{
  "horizontal_flip": false,
  "encoder_widths": [48, 96, 192],
  "fusion": "prefix",
  "decoder_layers": 12,
  "decoder_connector": "mlp",
  "batch_size": 128,
  "lr_schedule": "cosine",
  "final_lr_fraction": 0,
  "weight_decay": 0.5
}
Rows from block 7 of the image encoder of a small image captioner, named by matrix and row number. Rows with one number belong to one channel. Each number is 200 + 30 x the weight over its row's rms, rounded and kept within 0 to 999. All counts start at 0.
After each channel's rows are labels from the 100 images, of 14976, where the channel reaches its highest value: "responds to" is what is common among them. Only what is clearly more common there than usual is listed. The data: photos with spoken descriptions (Open Images, Localized Narratives).
# convs0: expand pointwise conv (encoder.blocks.7.convs.0.weight, 384x96x1x1), inputs 0-47
# convs1: depthwise 3x3 conv (encoder.blocks.7.convs.1.weight, 384x1x3x3), a 3x3 kernel
# convs2: project pointwise conv (encoder.blocks.7.convs.2.weight, 96x384x1x1, transposed), outputs 0-47

convs0.375,255,204,194,155,259,273,193,218,230,220,229,175,187,204,211,218,155,195,217,194,175,159,207,164,160,237,174,225,151,148,128,223,152,206,220,245,200,201,219,166,194,188,188,247,221,210,207,204
convs1.375,157,184,163,207,165,215,244,235,195
convs2.375,146,197,197,227,204,248,169,184,227,234,241,219,265,187,207,169,203,175,172,170,200,216,181,231,217,180,131,188,217,184,199,231,236,253,170,235,242,190,202,172,217,139,178,291,165,194,234,240
responds to: text has "standing"; text has "wall"; text has "holding"

convs0.1,215,205,179,197,227,223,182,169,143,232,209,175,168,177,185,213,184,205,230,141,196,179,248,171,174,197,206,250,176,199,219,242,159,218,201,240,196,204,198,192,194,227,245,213,178,152,158,192
convs1.1,162,145,174,230,222,224,198,228,212
convs2.1,162,181,191,219,182,201,179,169,195,181,207,213,217,138,190,183,238,213,195,208,223,252,201,264,218,166,232,182,168,221,255,228,218,231,165,204,237,199,181,174,190,171,207,191,175,174,238,159
responds to: text has "standing"; text has "holding"

convs0.76,209,224,167,226,200,185,149,137,151,240,250,200,194,191,186,218,198,191,218,208,196,221,267,158,184,185,229,197,242,183,264,302,222,210,187,213,227,207,226,193,183,195,257,207,202,183,181,177
convs1.76,202,184,228,207,199,199,272,224,235
convs2.76,212,163,145,226,227,163,180,160,205,196,202,196,190,157,197,268,179,210,181,189,211,242,262,208,187,228,242,221,202,182,226,251,201,168,202,192,219,258,234,207,197,238,204,173,204,171,191,163
responds to: text has "lights"

convs0.210,232,183,175,216,139,200,201,206,167,251,178,194,184,203,227,195,208,246,184,206,202,244,203,153,212,211,207,136,209,173,206,201,260,154,239,173,190,221,143,233,102,185,199,146,201,209,211,184
convs1.210,175,190,161,228,182,252,191,243,187
convs2.210,229,173,182,217,169,157,193,168,244,241,155,208,220,182,252,180,208,226,171,231,188,226,188,179,215,233,232,152,212,197,209,193,252,147,253,165,188,155,204,189,134,224,248,182,232,238,230,207
responds to: text has "wall"; text has "people"; text has "sitting"; text has "table"

convs0.253,229,186,167,226,210,197,195,201,183,215,212,230,249,201,169,167,159,178,141,135,201,226,250,206,195,144,180,181,169,196,191,198,244,232,219,207,264,227,195,143,212,210,253,194,166,182,254,171
convs1.253,143,180,168,161,168,198,213,225,205
convs2.253,194,205,206,131,244,246,176,174,162,178,179,174,182,206,223,217,242,229,226,184,165,173,204,211,165,162,207,238,198,211,238,251,178,228,194,211,197,175,179,214,202,231,205,161,193,184,187,214
responds to: text has "building"; text has "road"

convs0.51,220,215,219,205,167,260,186,165,182,259,222,179,184,265,250,212,261,207,202,221,157,230,183,180,183,225,174,167,219,186,193,175,254,210,195,208,174,139,166,187,153,179,185,240,201,241,221,232
convs1.51,209,215,226,243,208,220,253,184,242
convs2.51,171,201,209,202,175,256,190,194,215,196,200,210,236,190,264,165,242,215,179,234,208,235,169,227,187,182,162,159,232,184,212,210,295,233,196,199,211,169,178,164,174,146,191,236,193,215,320,208
responds to: text has "wall"; text has "table"; text has "sitting"; text has "chairs"

convs0.352,227,176,168,219,210,174,142,207,205,192,205,187,220,154,238,240,200,184,200,194,203,195,255,216,180,153,227,206,239,146,239,259,222,216,164,223,244,176,206,183,203,187,229,210,161,169,166,219
convs1.352,173,138,176,228,225,225,226,204,216
convs2.352,169,213,193,166,183,214,225,179,155,171,171,257,169,169,195,225,230,205,203,209,176,223,227,215,179,188,196,233,176,221,224,214,197,241,170,204,209,211,163,214,201,206,220,162,176,137,231,138
responds to: text has "lights"

convs0.40,228,184,175,208,173,256,232,166,163,274,177,215,185,205,238,179,214,203,225,189,123,228,191,155,193,185,132,194,173,157,203,227,231,191,192,228,234,180,156,199,203,136,208,219,181,198,209,212
convs1.40,136,177,202,207,186,192,255,203,210
convs2.40,195,210,186,144,209,202,232,182,170,172,162,251,196,253,279,251,193,205,170,210,139,241,248,193,136,184,189,231,211,158,141,178,253,244,210,193,192,193,170,217,225,170,165,165,187,180,260,184
responds to: text has "people"; text has "sitting"; text has "chairs"

convs0.74,180,187,239,190,204,242,184,146,178,268,207,185,189,138,223,170,228,219,204,199,165,189,166,219,203,143,172,222,185,210,210,211,200,205,183,245,215,170,140,150,182,166,243,209,232,173,215,213
convs1.74,200,207,160,168,206,207,133,225,219
convs2.74,163,206,234,186,234,162,189,202,198,186,194,169,241,163,171,225,214,184,195,142,168,187,198,204,174,198,223,238,248,213,242,223,162,170,171,201,206,186,191,215,194,221,224,191,185,192,168,258
responds to: text has "trees"; text has "people"; text has "few"

convs0.191,198,172,207,164,184,242,199,232,216,176,171,185,248,245,214,156,203,188,239,187,207,220,151,204,215,200,233,159,126,193,207,157,155,208,230,182,193,177,226,220,171,186,245,254,191,221,210,201
convs1.191,196,227,221,244,252,233,217,221,222
convs2.191,207,148,235,202,177,191,199,217,217,190,145,188,207,149,165,179,212,190,224,226,235,192,159,213,258,172,229,198,161,249,274,241,157,189,196,210,188,219,198,182,185,227,260,218,184,193,169,187
responds to: text has "text"

convs0.163,220,173,143,248,148,159,193,160,164,207,191,222,182,215,225,249,240,234,173,204,236,254,250,187,207,194,183,146,219,206,202,183,281,200,209,156,221,174,193,222,166,210,184,195,157,213,225,214
convs1.163,190,183,194,224,224,188,224,224,272
convs2.163,227,178,164,213,176,159,122,190,256,212,183,163,228,223,238,190,243,240,190,219,219,226,189,225,203,217,259,150,248,167,234,215,264,162,229,165,180,170,227,202,157,215,197,200,222,246,223,218
responds to: text has "chairs"

convs0.350,162,204,197,199,234,187,180,226,196,147,254,222,201,212,153,186,172,215,208,210,223,199,197,222,262,157,151,207,226,218,190,204,230,180,174,203,227,219,178,203,268,176,117,157,172,150,219,244
convs1.350,224,227,217,187,266,218,238,205,214
convs2.350,198,193,173,242,219,176,184,172,197,271,214,178,256,170,192,156,160,206,162,185,185,226,218,171,180,218,191,215,170,185,186,213,204,191,199,188,249,217,186,118,130,191,242,224,208,206,222,203
responds to: text has "sky"; text has "trees"; text has "buildings"; text has "water"

convs0.306,183,224,192,225,184,255,180,242,239,172,189,211,256,203,237,194,169,160,187,187,254,215,221,203,217,199,222,140,215,188,175,146,246,250,186,182,200,189,180,204,233,146,163,248,201,208,258,199
convs1.306,205,145,184,242,175,185,211,206,245
convs2.306,173,215,208,168,185,214,196,259,212,213,198,217,210,268,213,191,230,175,255,193,197,187,157,234,236,189,204,189,235,189,222,218,229,223,163,209,184,170,228,265,208,165,208,207,186,178,161,219
responds to: text has "road"

convs0.262,198,200,248,199,202,208,200,215,201,211,175,196,202,169,170,152,159,182,136,192,211,184,164,186,199,175,180,177,211,200,196,212,177,205,210,224,175,222,184,178,167,177,213,249,254,257,205,215
convs1.262,160,179,221,209,236,191,139,180,197
convs2.262,186,211,158,182,277,213,164,160,179,224,247,152,184,171,205,214,228,264,195,179,166,174,182,218,167,205,196,253,176,166,201,200,166,193,236,214,185,219,155,175,187,239,190,189,216,205,172,213
responds to: text has "sky"; text has "buildings"

convs0.203,219,224,168,148,236,209,212,225,210,176,215,210,181,234,204,245,194,246,193,156,140,198,214,182,135,221,236,214,182,160,193,161,207,205,261,204,180,209,159,239,176,218,191,217,184,205,204,210
convs1.203,204,238,228,191,133,174,192,224,199
convs2.203,221,224,193,177,241,165,209,190,198,212,175,167,159,192,263,209,239,277,219,191,165,161,177,191,145,218,204,211,195,194,179,151,188,172,245,171,158,173,139,205,177,220,181,140,255,241,180,241
responds to: text has "standing"; text has "wall"; text has "holding"; text has "wearing"

convs0.161,203,201,136,186,268,237,156,150,210,230,233,198,220,228,203,184,154,208,191,164,156,202,207,170,144,245,232,227,176,159,176,205,213,182,255,179,205,202,225,219,173,200,212,221,228,181,200,205
convs1.161,255,181,237,167,165,174,184,206,192
convs2.161,191,240,197,162,264,204,197,165,176,191,236,149,167,150,216,220,232,265,240,193,149,168,202,215,136,218,191,230,203,187,212,190,158,184,214,205,175,181,139,180,198,214,168,155,238,187,187,235
responds to: text has "standing"; text has "wall"; text has "holding"; text has "persons"

convs0.82,153,202,213,201,196,238,146,189,223,246,229,145,207,206,175,162,210,218,234,194,214,184,181,193,227,165,160,164,255,181,227,253,191,193,148,233,214,138,194,140,192,161,201,243,204,232,191,221
convs1.82,218,152,161,180,170,187,222,244,206
convs2.82,157,199,210,203,196,206,156,137,167,175,249,215,200,234,205,200,249,245,193,260,178,227,183,250,198,155,214,221,213,171,223,228,235,210,144,193,224,156,184,129,237,187,179,183,211,163,246,192
responds to: text has "sitting"

convs0.298,179,210,187,141,198,219,189,244,262,191,157,211,241,218,213,176,215,254,214,194,179,220,157,244,222,194,259,150,181,161,215,192,165,210,199,172,211,172,219,227,170,198,232,173,235,190,231,213
convs1.298,206,227,233,200,219,219,242,237,249
convs2.298,230,144,233,178,192,175,225,239,236,172,124,200,186,184,201,215,203,177,240,224,235,179,173,219,228,194,256,191,193,225,238,239,164,175,201,205,165,215,234,218,190,237,246,206,202,201,164,200
responds to: text has "wearing"; text has "smiling"

convs0.145,201,157,164,192,195,262,205,184,202,195,198,217,252,205,245,165,200,219,171,191,187,219,209,238,223,182,188,129,181,134,192,191,247,229,206,223,226,183,167,187,202,116,163,199,167,188,259,192
convs1.145,169,239,209,216,224,215,163,145,189
convs2.145,237,199,211,168,183,238,254,239,210,196,155,232,187,213,200,188,187,197,212,203,169,188,165,133,185,213,167,183,146,183,163,190,185,194,238,216,138,230,195,246,161,176,205,219,209,219,228,194
responds to: text has "building"

convs0.35,228,175,161,196,156,213,250,234,211,233,168,206,198,255,248,196,239,222,254,225,188,179,175,147,188,269,194,153,193,169,191,177,227,160,212,172,190,179,218,241,176,219,186,222,193,241,205,206
convs1.35,223,144,173,202,209,228,158,177,222
convs2.35,225,175,192,245,187,174,166,191,196,276,218,175,226,154,189,151,178,207,172,173,220,184,178,161,221,210,192,176,152,239,215,197,193,162,242,216,224,199,193,137,136,206,255,220,208,260,207,155
responds to: text has "wall"

convs0.42,243,205,174,203,207,221,166,236,188,239,220,154,212,241,267,217,210,205,241,174,195,183,148,152,173,233,189,204,203,137,181,185,222,209,221,189,177,175,197,214,158,215,201,254,194,270,151,222
convs1.42,186,216,187,217,244,250,210,223,153
convs2.42,195,202,168,229,204,187,160,164,157,189,215,169,217,163,208,180,189,208,144,173,186,235,239,216,188,150,202,201,182,221,204,207,227,216,261,208,242,218,167,170,212,195,223,148,166,162,244,182
responds to: text has "wall"; text has "standing"; text has "holding"

convs0.347,207,212,251,164,209,242,246,208,193,147,145,232,190,181,246,266,163,160,214,226,231,222,212,271,206,211,211,211,202,163,173,213,179,234,188,197,203,212,230,234,193,190,210,160,199,190,230,175
convs1.347,257,222,219,197,164,209,228,239,217
convs2.347,207,228,233,135,186,196,222,240,215,192,167,229,199,262,198,190,178,181,206,221,258,185,180,175,210,211,219,216,167,252,187,134,178,217,234,164,158,162,228,227,209,245,206,229,211,221,188,182
responds to: text has "food"; text has "plate"

convs0.199,195,225,201,176,196,185,186,208,213,224,205,153,212,224,229,191,225,234,204,196,186,158,129,237,165,236,215,222,199,227,221,141,199,187,211,188,164,185,178,188,218,245,194,214,211,231,170,251
convs1.199,244,173,224,182,153,193,156,186,187
convs2.199,208,211,168,191,239,158,152,171,218,255,203,151,193,191,255,216,220,274,185,180,178,187,189,197,142,238,221,201,219,168,184,166,225,148,255,158,158,166,174,209,157,226,167,176,241,243,199,246
responds to: text has "wall"; text has "standing"; text has "wearing"; text has "persons"

convs0.251,182,198,164,206,203,189,187,167,216,190,203,193,187,181,238,304,183,235,205,202,243,204,220,246,182,233,250,235,222,207,210,190,224,188,196,121,189,185,228,223,201,221,168,150,226,164,206,164
convs1.251,197,151,216,158,160,242,196,202,181
convs2.251,202,264,166,161,197,222,179,169,214,197,237,199,170,193,183,210,240,219,232,175,219,221,214,202,186,224,260,207,188,215,248,214,211,223,207,136,159,154,242,230,182,209,164,181,230,195,207,178
responds to: text has "woman"

convs0.68,212,185,221,199,180,128,189,249,205,187,165,172,170,168,235,222,192,200,198,190,280,200,181,227,207,202,205,214,225,221,225,186,199,195,265,168,154,229,219,196,183,245,222,221,164,254,157,215
convs1.68,219,185,223,194,237,201,263,187,239
convs2.68,178,230,254,191,208,169,214,226,204,195,214,208,193,235,154,215,145,167,195,174,263,192,194,199,210,225,196,230,202,266,194,160,145,195,223,187,195,199,220,200,237,257,186,185,214,196,166,179
responds to: text has "road"; text has "car"

convs0.213,214,143,177,222,207,178,190,200,231,215,154,204,216,187,211,224,209,181,174,172,189,230,238,178,185,173,211,206,214,219,247,247,210,211,186,190,157,206,200,225,165,171,249,203,181,180,173,207
convs1.213,232,233,199,205,221,193,214,265,232
convs2.213,198,131,167,238,204,187,206,178,191,215,138,207,228,140,224,190,194,204,161,145,184,229,217,231,188,171,204,202,178,185,234,263,179,204,213,224,218,241,189,191,165,199,262,170,170,171,210,180
responds to: text has "lights"

convs0.218,250,221,196,129,241,204,185,214,209,211,250,176,181,244,195,186,210,231,196,133,134,144,189,169,181,219,185,256,163,200,204,216,169,153,230,212,174,228,186,208,220,225,217,188,243,204,184,230
convs1.218,261,230,208,213,159,165,218,200,201
convs2.218,202,264,230,168,210,186,203,183,147,187,251,183,116,223,204,246,216,251,237,227,190,171,222,191,157,212,186,253,212,226,190,142,174,210,229,189,165,164,178,176,225,238,148,153,210,198,177,202
responds to: text has "standing"; text has "wall"; text has "wearing"; text has "two"

convs0.307,269,230,215,196,192,206,195,207,145,180,232,152,146,246,156,189,160,196,237,212,175,184,211,158,181,189,206,239,168,215,183,212,164,198,226,276,209,223,192,179,179,211,225,207,216,211,149,161
convs1.307,146,175,144,221,194,193,198,217,225
convs2.307,153,213,146,241,194,217,160,158,201,208,240,209,256,134,222,186,202,204,173,192,192,260,226,258,190,191,206,169,195,171,206,191,253,245,195,190,237,176,188,183,202,121,182,212,165,173,265,164
responds to: text has "people"; text has "standing"; text has "few"; text has "sitting"

convs0.336,236,160,126,225,248,181,144,208,233,221,186,185,243,162,257,205,203,240,197,194,186,217,222,230,188,203,174,193,238,149,259,215,252,165,216,169,177,166,202,218,163,180,194,163,197,206,210,209
convs1.336,232,237,233,211,208,217,225,226,253
convs2.336,211,130,168,254,222,174,155,177,239,177,201,196,277,181,202,199,207,184,150,173,212,230,215,251,225,183,234,189,240,180,236,256,215,196,195,230,237,240,209,154,230,196,205,215,177,198,214,235
responds to: text has "lights"

convs0.134,206,188,208,164,239,257,222,218,205,212,155,220,247,204,265,208,205,184,203,165,205,215,205,179,185,216,165,205,216,109,144,205,196,210,244,197,180,153,167,241,151,173,207,209,185,210,203,218
convs1.134,217,223,194,197,182,198,208,269,247
convs2.134,207,195,189,179,249,203,171,144,191,172,202,196,196,194,248,209,174,221,157,195,195,192,245,175,131,177,197,237,206,163,192,203,220,202,249,204,222,218,155,136,176,199,204,192,191,189,253,245
responds to: text has "sitting"; text has "wall"; text has "people"; text has "table"

convs0.142,204,239,172,178,229,167,171,192,166,230,257,153,189,227,227,214,186,199,198,144,188,173,204,163,134,230,190,244,151,163,206,201,203,194,237,195,216,210,199,179,168,268,223,238,178,204,157,210
convs1.142,206,190,243,186,132,206,218,197,169
convs2.142,189,231,197,182,261,193,159,206,231,205,252,141,199,198,185,215,186,248,234,182,213,150,179,204,175,228,216,241,219,185,198,174,176,177,245,201,195,190,194,203,225,225,146,190,221,213,151,249
responds to: text has "standing"; text has "wall"; text has "holding"; text has "man"

convs0.190,214,206,219,202,226,192,186,243,199,201,184,138,189,216,208,235,178,162,204,155,247,164,173,218,186,213,203,251,211,216,220,176,161,193,246,187,145,220,219,197,204,280,218,245,175,253,129,211
convs1.190,239,236,222,180,174,217,254,194,223
convs2.190,204,222,231,210,225,193,205,247,182,208,212,162,195,227,153,183,168,176,227,148,252,148,165,178,211,192,192,240,158,244,201,158,130,202,227,218,198,217,189,164,222,255,215,217,191,221,147,180
responds to: text has "road"; text has "car"

convs0.127,224,235,192,194,196,182,125,226,170,209,212,134,177,245,216,212,214,202,280,201,237,163,153,191,188,211,218,210,198,178,195,180,172,219,244,215,172,172,220,183,197,202,211,255,158,261,150,201
convs1.127,254,225,246,212,217,221,206,232,225
convs2.127,233,204,186,218,210,238,156,195,181,183,254,131,195,228,208,181,226,230,222,187,206,153,166,210,199,167,189,220,167,176,199,168,181,204,240,211,212,211,168,110,201,206,190,235,181,231,211,211
responds to: text has "standing"; text has "wall"; text has "wearing"; text has "two"

convs0.339,218,208,190,193,203,89,203,238,228,200,206,197,197,245,190,218,224,205,205,145,219,161,176,200,208,217,205,217,166,198,242,186,213,158,236,163,156,203,218,223,215,241,174,205,197,227,130,221
convs1.339,247,217,235,222,174,206,211,252,220
convs2.339,152,264,215,168,224,205,170,182,170,189,256,177,147,212,187,252,239,245,244,213,223,186,200,222,178,195,195,246,235,232,224,173,163,220,185,187,191,165,178,195,220,223,152,162,225,180,183,202
responds to: text has "wearing"; text has "man"

convs0.281,203,158,155,243,196,209,168,170,277,154,203,170,217,208,189,237,191,205,179,238,210,236,234,226,247,213,249,157,239,188,198,219,223,199,188,160,211,228,275,233,216,195,182,207,185,202,235,191
convs1.281,177,220,253,199,196,250,215,201,239
convs2.281,188,247,212,157,204,190,177,165,206,204,261,162,173,229,194,217,217,237,226,223,209,200,196,208,178,255,218,215,202,207,212,179,183,172,206,166,169,165,218,178,170,239,157,212,256,201,200,218
responds to: text has "food"

convs0.380,165,148,207,191,189,180,214,184,236,231,150,230,257,185,204,256,183,139,148,196,206,251,209,207,217,188,228,201,282,183,199,238,193,217,180,176,202,226,216,230,223,208,212,214,190,181,242,243
convs1.380,209,251,253,197,183,209,185,204,245
convs2.380,131,181,207,210,197,173,191,184,258,183,211,182,265,178,187,203,183,181,154,192,230,252,202,232,236,216,219,186,240,208,251,237,212,205,167,169,209,203,229,210,196,201,214,234,210,176,207,234
responds to: text has "trees"

convs0.10,230,137,242,201,224,239,224,177,213,185,157,214,175,213,174,218,187,160,192,245,199,207,206,180,202,191,235,205,225,186,230,254,173,172,199,225,183,253,224,192,175,195,261,199,212,201,198,191
convs1.10,224,236,265,221,180,215,215,226,201
convs2.10,197,156,174,228,184,180,181,157,234,182,179,218,231,153,195,213,146,169,167,218,210,267,250,222,235,211,248,155,201,210,235,256,213,193,191,183,234,230,236,198,191,192,246,209,201,170,198,189
responds to: text has "table"; text has "food"

convs0.103,185,179,219,211,172,142,162,181,242,227,223,155,219,256,191,209,212,226,197,199,212,192,149,220,206,242,221,179,168,231,227,173,198,156,187,143,182,183,240,146,187,256,216,215,225,257,196,190
convs1.103,198,230,247,224,232,209,215,254,214
convs2.103,130,192,278,212,200,199,167,195,208,199,217,191,233,178,153,179,223,189,204,200,250,199,160,241,229,169,195,219,227,264,282,203,188,219,166,189,212,177,171,167,220,230,208,223,184,191,193,202
responds to: text has "text"

convs0.225,188,146,200,211,175,232,186,181,211,171,204,204,188,213,165,196,206,182,257,268,190,185,182,173,279,198,208,172,191,199,219,263,233,184,134,221,203,195,227,176,209,199,210,255,214,204,218,199
convs1.225,164,195,176,171,208,171,256,186,232
convs2.225,195,225,167,194,236,156,165,135,171,238,212,205,198,200,240,241,236,243,213,182,174,222,247,199,123,214,192,239,206,206,197,162,207,225,211,173,193,167,180,196,194,249,209,165,198,188,217,207
responds to: text has "wall"; text has "table"

convs0.209,249,175,167,259,165,174,171,163,176,248,205,211,202,197,203,196,244,208,189,201,227,207,199,180,187,161,179,156,165,181,205,230,256,202,200,192,220,191,211,209,182,135,206,246,157,225,203,208
convs1.209,178,163,151,182,220,202,248,190,225
convs2.209,187,189,214,180,171,202,161,188,209,210,158,224,212,244,297,210,273,238,203,257,175,213,198,230,173,193,205,175,243,174,192,190,278,208,184,167,158,141,193,196,183,205,206,205,219,237,249,226
responds to: text has "sitting"; text has "people"; text has "wall"; text has "table"

convs0.340,171,251,192,185,204,213,154,175,190,232,223,162,223,168,166,151,233,230,220,167,190,246,188,152,196,167,229,155,173,193,197,180,184,227,171,179,188,145,179,189,144,195,231,166,258,224,214,164
convs1.340,165,225,180,172,244,166,176,236,212
convs2.340,245,176,169,222,187,209,174,192,161,161,198,188,165,201,179,219,182,212,233,191,235,193,214,227,239,157,251,223,128,201,242,217,168,217,211,212,225,253,217,187,229,217,212,211,158,171,167,151
responds to: text has "text"

convs0.217,147,210,225,211,210,206,192,199,269,219,183,177,216,180,202,181,224,213,175,180,169,185,183,245,192,214,195,178,263,234,209,188,208,180,196,190,170,150,198,208,184,199,188,147,221,233,170,242
convs1.217,208,185,234,167,159,201,254,203,232
convs2.217,169,209,251,181,197,128,188,223,245,205,175,180,219,214,227,213,267,233,209,206,232,175,161,251,186,217,218,188,254,218,244,158,219,163,187,156,162,145,178,193,179,230,161,203,232,255,208,243
responds to: text has "buildings"; text has "road"